From a checkpoint of a small image flow-matching model: num experts 16, 194171 training examples.
Rows from block 3 of a small image flow-matching model, named by matrix and row number. Rows with one number within an expert belong to one neuron, the router's apart. Each number is 200 + 40 x the weight over its row's rms, rounded and kept within 0 to 999. All counts start at 0. After the name is the row's rms in percent of the matrix's.
After each expert's rows are labels from the 100 images, of 14976 (inputs lightly noised), where the router gives the expert most weight on average: "top examples" is what is common among them; "patch colour" is the nearest of a few named colours to the mean colour under the peak. Only what is clearly more common there than usual is listed. The data: microscope photos of single blood and bone marrow cells. In brackets: how many of the 100, against the usual share in percent.
# router: slot weights (model.blocks.3.mlp.router.weight, 32x192, trained with AdamW), inputs 117-155
# up: expert up (model.blocks.3.mlp.up, 16x96x192), inputs 117-155
# down: expert down (model.blocks.3.mlp.down, 16x192x96, transposed), outputs 117-155

# expert 1
router.2,103,184,268,173,114,198,177,229,225,214,235,217,209,176,201,271,222,185,158,159,175,232,230,190,213,130,164,230,243,276,330,187,189,161,121,194,200,177,204,206
router.3,102,213,179,222,115,247,177,215,227,204,202,198,183,195,180,226,87,155,216,197,199,268,222,165,212,174,252,218,235,217,255,183,252,130,135,224,206,261,230,163
up.14,134,196,187,204,200,191,214,173,206,144,190,108,234,191,185,245,290,221,188,220,256,211,202,149,197,175,276,200,159,222,201,204,278,197,210,185,230,219,219,220
down.14,116,163,151,223,183,220,247,183,230,192,200,199,207,203,230,291,157,197,187,225,173,227,143,302,217,215,207,209,142,105,153,156,192,224,178,170,174,179,154,135
up.15,114,179,184,208,191,155,200,176,149,183,202,205,185,157,142,200,241,184,178,262,181,202,187,243,260,215,130,280,179,242,223,138,290,199,189,285,190,217,217,212
down.15,094,228,262,191,221,207,152,248,197,192,203,233,159,227,198,197,172,184,218,230,171,210,169,176,201,238,182,209,293,249,302,247,174,192,241,222,157,168,186,175
up.16,026,176,123,176,217,244,221,178,182,153,223,315,225,230,144,118,188,199,241,171,196,246,172,198,154,167,110,270,170,205,200,140,297,208,112,262,213,131,116,250
down.16,042,204,174,187,187,178,135,178,192,218,145,187,162,195,193,200,207,180,154,198,248,211,206,263,148,155,223,182,166,171,204,234,200,191,222,204,167,219,224,172
top examples: cell type: artefact (41 vs 9.8)
patch colour: purple (80 vs 21.5)

# expert 3
router.6,090,161,205,193,204,219,141,192,190,230,118,159,177,198,102,196,150,194,196,141,180,200,210,226,214,176,216,193,259,183,243,197,201,146,232,248,193,216,295,205
router.7,088,210,279,246,164,226,142,243,215,181,136,162,216,224,119,231,161,256,237,180,122,181,230,198,210,174,201,210,245,224,195,201,193,168,219,190,198,234,231,212
up.14,058,192,224,183,179,190,153,192,224,97,191,253,164,178,185,205,240,271,210,173,219,201,224,225,229,183,151,159,221,256,190,148,260,179,200,200,213,167,208,234
down.14,058,214,205,240,270,161,195,230,147,183,135,215,199,182,202,253,222,180,209,185,179,181,227,251,205,210,204,210,196,248,144,163,179,135,207,226,251,166,233,244
up.15,062,197,184,198,208,219,178,254,244,229,161,235,209,184,262,219,297,221,161,170,271,232,161,68,201,265,174,253,247,233,202,115,146,192,224,246,199,179,242,270
down.15,062,269,256,210,216,288,190,158,226,205,158,81,253,188,174,200,197,266,173,197,334,252,199,205,186,206,155,191,194,166,178,189,219,236,191,202,319,191,258,165
up.16,104,203,199,214,208,213,225,161,268,185,268,187,210,106,176,180,245,221,209,214,244,186,190,219,194,191,203,319,224,216,211,194,277,151,247,162,255,216,244,236
down.16,100,218,160,258,161,194,184,200,210,173,223,182,217,218,240,226,172,176,292,208,206,186,200,160,217,186,231,80,242,193,198,231,251,192,155,162,215,236,264,155
top examples: smear: peripheral blood (98 vs 16.2); cell type: segmented neutrophil (63 vs 20)
patch colour: pink (68 vs 24.2)

# expert 0
router.0,087,249,233,178,117,150,152,227,193,167,186,222,174,146,149,157,144,175,227,202,266,248,198,225,204,174,199,257,171,255,228,203,165,208,218,166,186,234,190,187
router.1,088,213,213,229,122,161,215,189,186,148,264,210,150,209,113,170,118,226,268,167,188,230,220,198,200,190,231,207,228,286,179,189,176,117,219,225,232,225,190,179
up.14,034,131,190,146,155,208,247,142,233,176,188,131,158,164,222,198,197,288,215,243,142,244,152,152,331,185,232,201,171,241,215,156,213,186,179,235,228,289,227,206
down.14,042,173,207,175,222,149,188,191,136,225,143,229,162,219,188,267,191,128,155,181,238,132,213,208,159,214,255,192,214,210,136,166,183,194,225,210,209,185,154,134
up.15,087,208,249,262,184,172,268,203,170,192,197,155,234,162,194,192,234,210,185,202,221,197,178,215,207,216,218,229,202,189,209,196,237,253,235,156,191,136,273,190
down.15,084,153,114,160,185,136,212,211,191,194,156,249,220,195,188,303,233,156,259,179,210,211,195,157,200,178,177,352,211,203,272,192,112,211,233,187,192,242,149,213
up.16,099,210,193,263,204,210,251,213,207,210,216,187,190,183,239,209,220,191,163,153,156,109,264,233,148,175,225,256,202,252,157,218,196,201,159,171,215,125,165,227
down.16,102,212,306,220,174,238,200,160,201,222,228,205,184,176,209,176,203,187,213,212,198,185,238,236,190,245,171,173,169,223,198,206,184,171,264,208,257,147,169,172
top examples: cell type: erythroblast (32 vs 14.3); cell type: artefact (25 vs 9.8)
patch colour: grey (66 vs 22.4)

# expert 6
router.12,101,254,193,231,138,203,226,121,167,192,256,206,201,269,90,183,205,178,187,127,251,205,158,178,298,174,188,200,193,242,253,218,207,147,249,237,176,250,213,173
router.13,105,242,215,211,164,200,171,163,225,198,228,164,203,228,90,182,127,188,184,172,219,225,170,176,238,150,254,195,179,226,241,198,207,132,232,225,211,239,231,159
up.14,033,223,209,173,197,223,122,144,195,136,237,256,206,184,207,139,213,172,209,270,195,171,186,216,186,201,194,259,247,246,180,269,135,201,159,231,208,163,140,206
down.14,043,206,217,210,211,151,256,210,183,182,208,214,188,228,240,223,275,176,209,273,218,136,236,87,265,204,175,219,257,163,116,197,288,223,236,171,183,184,211,172
up.15,067,181,180,226,224,204,152,202,232,205,187,206,247,161,236,238,236,226,178,167,212,219,209,204,223,183,222,197,168,169,165,259,215,257,249,205,201,224,140,169
down.15,074,225,192,195,135,229,151,203,245,252,235,168,193,228,160,203,194,247,227,202,208,194,176,219,203,176,152,236,251,178,200,190,234,204,229,268,242,167,220,142
up.16,104,235,168,234,216,209,245,201,149,192,219,187,176,233,239,97,174,150,192,226,252,229,215,164,181,230,229,148,146,162,182,163,131,169,287,205,198,172,225,239
down.16,113,148,189,231,240,177,206,206,241,195,229,221,203,175,194,191,204,179,235,116,250,181,208,158,163,208,241,100,213,225,203,238,225,181,226,199,247,244,203,212
top examples: smear: peripheral blood (47 vs 16.2); cell type: lymphocyte (46 vs 15.3)
patch colour: pink (57 vs 24.2)

# expert 15
router.30,099,211,199,254,211,216,258,180,212,178,193,167,172,182,187,78,181,215,272,220,204,195,240,208,146,186,195,162,150,162,105,199,154,201,297,199,249,223,189,180
router.31,105,235,193,230,224,258,214,159,228,211,144,156,176,172,139,100,177,199,215,211,169,166,217,221,214,163,182,215,195,160,135,156,178,180,277,206,226,243,223,148
up.14,096,162,221,281,181,200,203,175,240,137,217,98,190,188,188,199,255,185,164,168,239,213,221,222,222,253,200,198,161,204,184,234,203,217,247,159,243,203,160,197
down.14,095,190,184,169,208,136,302,155,194,177,250,183,278,180,259,192,134,144,253,198,199,185,234,226,201,189,216,191,217,225,195,183,197,168,209,134,180,246,246,187
up.15,125,236,224,201,149,217,194,239,202,197,216,188,193,218,183,204,231,194,204,233,199,202,148,205,206,237,213,85,205,175,265,224,198,214,160,195,215,215,135,267
down.15,098,151,149,244,215,223,154,207,247,250,187,168,188,173,244,259,303,232,160,188,184,235,143,192,211,225,212,202,177,150,206,226,185,179,98,201,215,190,204,190
up.16,100,159,200,196,169,204,210,261,170,242,214,181,240,303,114,250,177,188,171,229,209,162,211,196,221,213,299,271,235,229,95,201,218,191,87,213,225,203,171,204
down.16,093,222,179,217,131,202,160,231,245,247,163,178,192,202,134,140,173,190,191,225,262,199,197,192,241,192,218,188,224,231,147,168,191,233,196,228,192,200,209,207
top examples: cell type: lymphocyte (40 vs 15.3)
patch colour: grey (73 vs 22.4); brown (27 vs 0.6)

# expert 4
router.8,144,208,208,215,126,216,152,236,235,214,204,155,221,240,136,212,160,226,214,174,163,232,183,156,250,139,249,208,244,284,255,167,181,135,209,249,239,234,247,120
router.9,116,198,229,182,108,214,140,241,251,219,253,176,234,257,138,226,167,196,216,132,184,217,192,143,227,141,256,201,266,259,262,171,253,164,162,218,211,237,227,163
up.14,098,241,217,188,144,161,222,230,206,144,239,192,260,170,213,252,208,174,220,208,165,282,150,197,191,187,243,127,234,220,212,181,280,202,150,268,256,184,206,173
down.14,099,188,304,247,232,163,227,206,145,208,137,229,186,227,337,236,179,213,209,150,161,192,227,203,215,231,194,237,240,156,137,197,40,216,228,205,218,176,191,233
up.15,035,169,103,151,207,226,129,197,196,177,192,199,231,130,223,258,259,162,177,232,135,221,204,181,161,214,245,209,234,223,238,125,210,173,246,293,253,246,154,176
down.15,046,220,165,208,221,136,208,134,219,200,179,187,226,164,222,213,181,228,224,235,148,234,228,141,218,192,245,234,230,198,174,114,256,291,198,250,279,202,177,168
up.16,072,199,148,227,208,221,217,160,163,296,230,200,230,154,202,194,214,195,256,204,296,266,181,169,191,193,135,165,170,202,230,229,202,166,198,200,195,211,210,192
down.16,055,180,202,187,266,236,153,297,184,245,216,164,222,137,167,198,228,184,213,252,156,224,145,181,133,211,238,176,178,172,149,121,243,247,175,291,196,172,228,239
top examples: cell type: lymphocyte (34 vs 15.3); cell type: artefact (31 vs 9.8)
patch colour: white (100 vs 21.6)

# expert 9
router.18,100,221,213,213,153,175,157,210,231,252,179,212,247,263,109,239,146,216,177,152,176,232,149,209,237,119,225,167,247,268,276,222,237,158,142,259,177,209,208,204
router.19,093,202,261,184,135,213,141,225,217,233,207,218,219,242,135,284,151,197,214,126,197,207,186,148,195,157,184,195,218,286,247,193,215,180,108,230,212,217,234,177
up.14,100,287,188,245,225,217,117,221,146,206,217,202,219,260,230,174,137,258,195,233,224,196,234,137,224,132,234,214,115,199,128,222,234,203,244,189,210,258,216,174
down.14,105,189,163,240,167,209,185,231,198,238,196,182,172,119,252,185,161,192,151,203,236,156,176,128,195,217,136,194,167,219,153,139,136,207,212,263,209,167,142,266
up.15,135,210,225,166,258,197,217,254,142,214,257,235,230,197,250,175,145,193,232,197,198,196,225,173,241,275,232,198,206,194,80,253,174,237,222,219,160,98,176,195
down.15,118,254,201,218,190,216,282,192,105,206,195,215,208,171,250,271,171,217,174,164,220,186,159,179,193,217,192,248,212,149,123,183,275,201,314,246,201,216,232,186
up.16,109,321,204,227,198,174,233,162,161,199,183,177,175,181,243,295,241,184,155,226,267,227,168,157,199,181,232,128,240,187,272,268,213,193,227,235,190,211,179,168
down.16,112,218,256,189,206,239,168,230,247,205,153,180,156,173,209,191,256,189,253,174,181,243,155,116,208,131,206,209,238,168,68,188,134,166,152,152,181,205,210,221
top examples: cell type: artefact (25 vs 9.8)
patch colour: pink (69 vs 24.2)

# expert 12
router.24,114,204,147,196,157,206,193,199,187,198,155,175,185,208,184,181,129,225,201,211,163,228,198,188,202,154,259,193,200,208,214,144,180,158,265,247,247,265,235,143
router.25,117,202,142,199,164,265,237,197,217,192,134,160,211,217,155,155,151,205,211,200,159,210,194,189,229,171,209,197,169,211,204,143,191,119,283,252,265,230,235,173
up.14,076,155,232,89,184,187,161,220,197,179,199,211,245,210,288,241,256,142,276,195,155,213,163,230,136,221,164,253,224,219,228,229,124,203,231,176,146,173,211,232
down.14,077,234,178,168,184,295,208,224,117,156,210,205,185,221,247,242,147,201,179,174,171,200,201,242,203,165,170,268,220,205,279,180,137,209,221,210,242,199,184,191
up.15,115,180,167,193,282,238,192,215,199,197,211,221,196,196,196,236,268,129,191,179,236,188,193,116,196,219,215,253,263,222,174,199,96,244,167,185,161,180,221,227
down.15,124,265,162,205,169,202,251,249,147,191,133,162,239,183,301,182,233,181,190,180,249,168,231,166,164,221,162,219,223,243,301,165,224,215,233,174,188,213,170,179
up.16,130,180,240,224,128,179,181,223,295,198,179,219,247,187,218,231,272,228,186,113,121,223,164,242,161,170,154,183,223,243,132,167,337,202,184,167,177,195,208,205
down.16,162,198,205,191,259,209,147,206,239,141,246,242,183,194,178,141,241,178,216,186,227,237,217,194,186,181,217,237,139,192,151,176,74,265,382,188,199,205,188,183
top examples: smear: peripheral blood (100 vs 16.2); cell type: platelet (95 vs 1.1)
patch colour: pink (100 vs 24.2)