config = dict(
    dataset='microscope photos of single blood and bone marrow cells',
    train_examples=194171,
    arch='dit',
    cond_dim=256,
    norm='layernorm',
    mlp_ratio=4,
    head_dim=32,
    expert_mlp_ratio=0.5,
    slots_per_expert=2,
    muon_scale='match_rms_adamw',
    adamw_lr_other_params=0.001,
    steps=10500,
)
Rows from block 6 of a small image flow-matching model, named by matrix and row number. Rows with one number belong to one neuron. Each number is 128 + 24 x the weight over its row's rms, rounded and kept within 0 to 255. All counts start at 0. After the name is the row's rms in percent of the matrix's.
Before each neuron's rows are labels from the 100 images, of 14976 (inputs lightly noised), where the neuron reaches its highest value: "patch colour" is the nearest of a few named colours to the mean colour under the peak. Only what is clearly more common there than usual is listed. The data: microscope photos of single blood and bone marrow cells. In brackets: how many of the 100.
# fc1: MLP up (model.blocks.6.mlp.fc1.weight, 768x192), inputs 0-47
# fc2: MLP down (model.blocks.6.mlp.fc2.weight, 192x768, transposed), outputs 0-47

patch colour: pink (57)
fc1.731 144 [ 98  68 133 130 119 140 107 106 143 145 141 107  93 115 122 123 123 130 141  97 146 115 123 115 134 159 111  74 152 157 115 113 178 137 135 135 154 134 160 131  90 121 123 147 142 113 141 162]
fc2.731 133 [167 169 131 113 141  90 143  88 155 145 117 150 156 176 170 146 134 128 122  97 139 130 108 144 128 146 122  71 126 149 141 124 154 128 128 146 158 125 149 132 113 127 109 148 132 138 138 169]

patch colour: blue (31)
fc1.365 069 [ 93 155 112 154 149 113  83 121 126 181  78 111  79 118 127  69 113 117 100 138 122  95 141 136 135 118  72 130  79 120  98 161 114 109 102 163 173  97 124 126  95 108 147 113 142 125 117 110]
fc2.365 080 [134 129 165 166 137 115 141 124 151 115 119 110  85 156 139  82  95 112 134 100 128  92 149 163 127 134 107  63 108 120  94 141 120 137 112 153 106 107 131 174 111 135 126 113 113 139 134 110]

patch colour: black (48); blue (46)
fc1.410 132 [137 156  91 144  69 127 113 100 143 157 128 125 126  85  87 144  56 154 146 143 122 134 158 144 145 135 157 140 121 135 141  94 115  96  89 135 168 136 109 125 116 119 101 168  97  96 185 123]
fc2.410 118 [134 166 128 142 100 123 110  92 146 137 155 107 134 115 104 149 143 141 130 157 110  97 128 102 126 125 181 131 136 139 112 146 167 145 129 131 122 153  88 110  97 141 136  97 151 131 200  97]

patch colour: grey (67)
fc1.109 074 [131 166 161 139  87 134 140 123 154 142 121 155 138 126 171 125 153 137 126 105 125  81 143 148 161 108 115 154 127 147 111 108 145 130 119 140 165 118 152 111 119 175 156 122 102 132 102 154]
fc2.109 080 [139 118 105 142 169 134 129 116 138 150 119 101 106 140 131 142 150 153  91  66 183 125 148 149 173 126 111 124 108 151 152 119  94 114 146 144 146 105 164 159 101  97 146 120 121 137 107 128]

patch colour: purple (44)
fc1.275 073 [171  90  88  93 175 127 140  97 108 127 117 142 137 148 123 122  92 120 116  96 159 114 116 116 127  93 134  76 131  88 133 109 144 127 148 141 113 127  93 135 139 137  80 132 135 101 122 113]
fc2.275 083 [ 74 141 189 190  95 153 145  98  86  90 108 133 132 119 118  98 116 106 143 122 110 131 110 105 155 178 124 109 120  99 129 115  94  82 136 151 107 120 136 118 113 135 153 127 143 164 130 154]

patch colour: purple (91)
fc1.661 088 [180 148  97 127 119  92 139 149 147 139 150  97 144 153 120 114 144 157 128 134  95 100 158  96 105 149 115 158 139 143  96 133 129 195 142 134 114 132  82 110 128 102 100 105  99 136 112 135]
fc2.661 083 [ 96  76 149 116 162 137 102 153 145 113 122 108 105 133 157 120 129  84 126 165 153 117 156 157 158 132 159 137 102 118 100 143 100 177  96  92 140 139 108 113 138 100  92 115 108 129 133 147]

patch colour: pink (79)
fc1.128 084 [126 111 162 137 142 129 155  96 151 134 123 112 117 127 124 117 116 140 155 123 130 157  96 138 140 148 115  94 111 118 133 138 112 132 139 102  99 143 147 165 162 140 123 132 131 164 115 152]
fc2.128 086 [154 137  94 155 127 140 154 133 156 108 132 166 137 151 114  94  81 113 131 152 107 150 156 102 169 141 141  71 156 135 154 109 121  94 116 124 135 110 103 119 118 190  95 187 122 112 106 125]

patch colour: purple (70)
fc1.558 116 [138 167 170 144 155 129 103 131  96 127 128 102 117 145 130 147 124 117 138 148 129 138 144 129 129 161 115 154 133 137 128 114 168 155 127 125 123 143 115 117  91 121 134 119 159  89 116 122]
fc2.558 123 [117  80 105 106  60  92 160 149 119 151 140 102 139 159 161 143 110 142 102 157 133 151 138 137 160 142 150 137 139 135 129 134 137 173 123 117 189 114 110 125 104 132 144 108 136 140 156 133]

patch colour: blue (60)
fc1.199 130 [125 127 164 127 154 111 142  85 137 112 113 130 142  81 144 143 147 154 127  92 173 109 140 123 137 154 120 145 122 195 120 153 139 102 139 108 132  81 128  86 121 140 142 151 106 158 100 138]
fc2.199 112 [168 118  98  87 147 118 114 161 141 164 104 199 140  84 180 145 123 147 118 139 105 144 110 111  91 135 165 143 135 148 121 129 125 109 147 103 120 129 141 173 115 119 148 137  74 128 155 137]

patch colour: black (56)
fc1.30 050 [120 117 130 117 118 139 141 130 115 114 154 130  87 134  93 143 101 125 121 123 109  88 122 104 129 136 146 110 134 155 112 111  98 159 101 163  89  36 144 168 108  83 106 133 164 111 128 118]
fc2.30 045 [126 136 141 123 152 146 149 129 153 102  93 118 157 125 152 142  82  78 152 125 137 117  88 105 109 127 178  94 140 128 100 158 114  82 126  99 144 119 115  75 132 148 133 161 144  95 129 107]

patch colour: purple (50)
fc1.100 102 [133 148 131  90  88 109 126 121 134 114 126 141  99 156 132 116  86 145 157 132 150 150 137 150 143 152  85 154 133 153 148 125 143 142 146 123 126  96 142 148  92 110 173 163 118  93 177 117]
fc2.100 101 [126 102 137 171 154 166 134 126 146 126 170  93 101 104 138 148 150 136 155 114 161 128 125 189 138 137 123 106 119 133 111 112  86 113 150 100 111 117 145  88  94 102 125 150 116 169 121  74]

patch colour: purple (53); blue (30)
fc1.110 074 [118 150 118 117  96  97  69 139 150 139 147 135 130 120 135 166 113 116 108 101  91 159 133 111 133 130 107 156 111 140 104 123 128  94 142 125 114 111 153 105 109  72 143 147 132 125 112 158]
fc2.110 096 [138 122 145  97 155 121 146 130 136 136 152 123 119 168 109 114  98 141  78 152  43 154 216 138  94  86 137 112 138 126 118 110 106 151  95 108 158 122 128 133 101 153 158 119 119 119 123 112]

patch colour: black (69)
fc1.384 079 [136 136 102 124 117 122 111 145 119 109 146 108 107 121 141 111  69  91 177 126  97 115 159 122 175 111 101  97 116 128 118  76 127  87 102 128 131  92 146  89 144 127 132 141  97 131 104 183]
fc2.384 082 [ 76 128 145 123 140 126 129 133 145 134 127  99 155 163  96 108 113 137 155 135 126 158 163 116 161 155  93 105 116 152 136 115 165 116 123 126 140 108 110 149 152  80 141 125 109 138 124 157]

patch colour: grey (48)
fc1.377 122 [168 151 100 143 145 133 130 130 124 177  87 114 100 127 140 120  79 133  94 113 158 133 153 147 122 122 148 133 125 110 151 101 158 125  88 152 145 124 137 134 143 162 162 135 143 165 121 122]
fc2.377 113 [107 137 123 108  75 110 148 102 137 149 101 133 155 119 128 140 109 116  98 123 121  66 135 120 137 134 133 154 124  79  93 168 154 141 154 105 125 126 100 136 146 195 121 172 147  91 197 112]

patch colour: black (38); blue (34)
fc1.215 058 [123 112 102 147 111 131 130 127 102 143  70 138  94 159 102 135  46  68 126  89 143  84 138 146 125 113 155 122 133 133 138 109 109  78  68 122 139 100 123 119 134 129 129 114 143 146 113 161]
fc2.215 045 [ 96 142 147 152 201  95 156 150 119 127 121 133 120 128 128 125 138 136 119 100 135  55 130  93 186 134 145 129 142 147 133 163  92 112 143 153 142 120 138 119 130 141 130 166 152 133 125 103]

patch colour: grey (64)
fc1.258 081 [127  97 122 115 126  82 102 122 145 109  97 112  68 155 123  94 118  73 128 150 108 156 103 145 119 143 114 126 113 172 153  96 102 135 131 111  95 159 155 150 151 118  94 174  83 144 136 102]
fc2.258 068 [ 94  91 100 135 156 122 177 161 151 114 106 189 109 127 122 130  98 109 153 139 133  99 132 131 122 166 163  95 174 114 145 130 161 121 130 118 169  87  90 142  70 166 133 143 133 104  86 134]

patch colour: white (90)
fc1.15 082 [125 102 103 101 113 158 122  87 126 115 172 152 127 129 108  97  95 130 128 139  90 160 130  49  90 131 129  90 150 182 124 111 122 143 100 139 140 121 108 185 102 125 125 111  90 108 118  93]
fc2.15 089 [162 123 125 122 125 139 171 112 107  98  91 107 168  62 189 127 140  88 140  77  85 166 116 149 128 106 157 138 108 129 124 125 102 103  98 124 133 142 142 166 158 165 106 110 146 122 107 124]

patch colour: pink (51)
fc1.718 138 [147 127 133 171 141 180 166 115  86 155 117 153 134 147 105 112 133 110 174  89 133 120 158 106 112 150 118  60  69 121 144 145  94 128 130 130 143 136 134 154 158 115  76 113  95  99 123 146]
fc2.718 115 [152  99 117 102 166 108 105 120 143 157 120 100 114 138 162 107 131 120 126 123 133  92 123 174 145 123 125 134 157 124  78 156 124 151 128 123 120 152 123  88 139 141 132  91 135 145 111 163]

patch colour: black (69)
fc1.28 105 [128 146  99 145 117 114 130 140 111 147 122 165 116 118 123  78 110 172 103 133 159  58 121 144 113 161 180 130 134 139 150 101 151 126 148 139 131 134 128 139 109 152 151 120 154  94 158  81]
fc2.28 094 [118 136 132 123 129 160 113 118 108 150 128 117 155 150 109 115 136 112 150 110  99 119  88 103 166 123 186 151 151  97 160  91 113 130 157 112 127 207 101 151 123 118 111 123 126  95 160 127]

patch colour: black (33); blue (32)
fc1.49 115 [ 81 136 106 166 133 171 149  87 128 131 111 105 136 125 123  82 157 131 110 163 127 137 136 144 149 139 184 106 143 136 184 137 136 170 123 163 131 150 171 176  89 139 129  95 127 127 128  91]
fc2.49 098 [142 120 145 143 114 117 156 129 114 108 121 133 147 130 146 116 187 145 134 100 143 144 151 117 131 141 113 128 142 140 133 102  89 122 182 125 117 191 109  98 123 111  91 149 105 183 114 140]

patch colour: pink (79)
fc1.530 077 [143  86 124 108 139 141 162 152 126 135 124 153  91 163 135 126  93 139 154 160 119 158 138 105 174 139 128  95 119 152 133 111 116 108 117 174 112  90 165 116 130 152 117 120 107 137 137 135]
fc2.530 080 [ 96 174 101 148 147 116  79 177 139 137 134 127 128 131 134 130 130 115 149 127 168 163 156 108 165 134 133 103 119 140 153  81 153 129 130 158 128 117 123  96 102 100 103 167 113 152 121 108]

patch colour: black (63)
fc1.368 107 [110 112 124 132 103 128 132 113 116 132  97 112 138 113 150 109 109 142  86  85 105  73 105 118 125 106 121 127 101 126 131 129 136 164 107 102 142  79 126 121 111 118 142 143 124 120 129 148]
fc2.368 107 [ 69 141  48 122 118 146 137 127 156 109 143 110 135  94 161  98 107  95 139 110 111  74 102 115 143 143 172 134 126 148 136 131 127  96 141 115 136 101  87 144 132 131 153 117 133 123 135 153]

patch colour: pink (52)
fc1.285 153 [147  82  98 116 130 176 118 117 121 172 159 182 148 140 107 121 120 107 149 117 122 129 136  97 117 159 121 144 133 140 129 126  94 136 162 136 112 129 128 140 178 108 113 113 109 127 161 127]
fc2.285 117 [156 106 123 105 104 146 139 100 167 185 123 127 111 157 145  98 122  86 148 102 107 123 130 156 139 104 118 141 153 159  90 184 155 152 131 138 127 143 128 132 124 135 119 118 144 147 119 144]

patch colour: purple (75)
fc1.667 099 [108 198 119 126 109 108 114 135 110  99 176 141 109 120 120 121  89 126 164 139 125  91 140 130 162 164 109 163 131 111 139 121 105 118 149 116 115 127  98 125 105 101 135 125 117 116 188 146]
fc2.667 110 [118  77 143  99 145 148 168 148 120 112 131 178 119 139 142 137 116 116 158  92  96 100  98 161 143 145 133 121 123 130 177 117 106 108 156 128 113 123 128 145  95 106  74  90  91 168  59 119]

patch colour: white (71)
fc1.85 109 [ 88 137 115 178 149 167 133 107 129 124 103 118 133 140 141  75 104 133 122 145 124 127 126 128 144 118 134 117 127  76 137 122 173 143 112 123 127 142 163 122 163  90 152  89 129 135 108 160]
fc2.85 124 [120 149 118 114  97 112 119 138 123 123 125 137 108 101 120 165 127 117 164 132 100 134 104 125 103 144 113 109 143 126 149 131 162 144 138 110 127 132 180 172 144  56 144  84 134 149  98 155]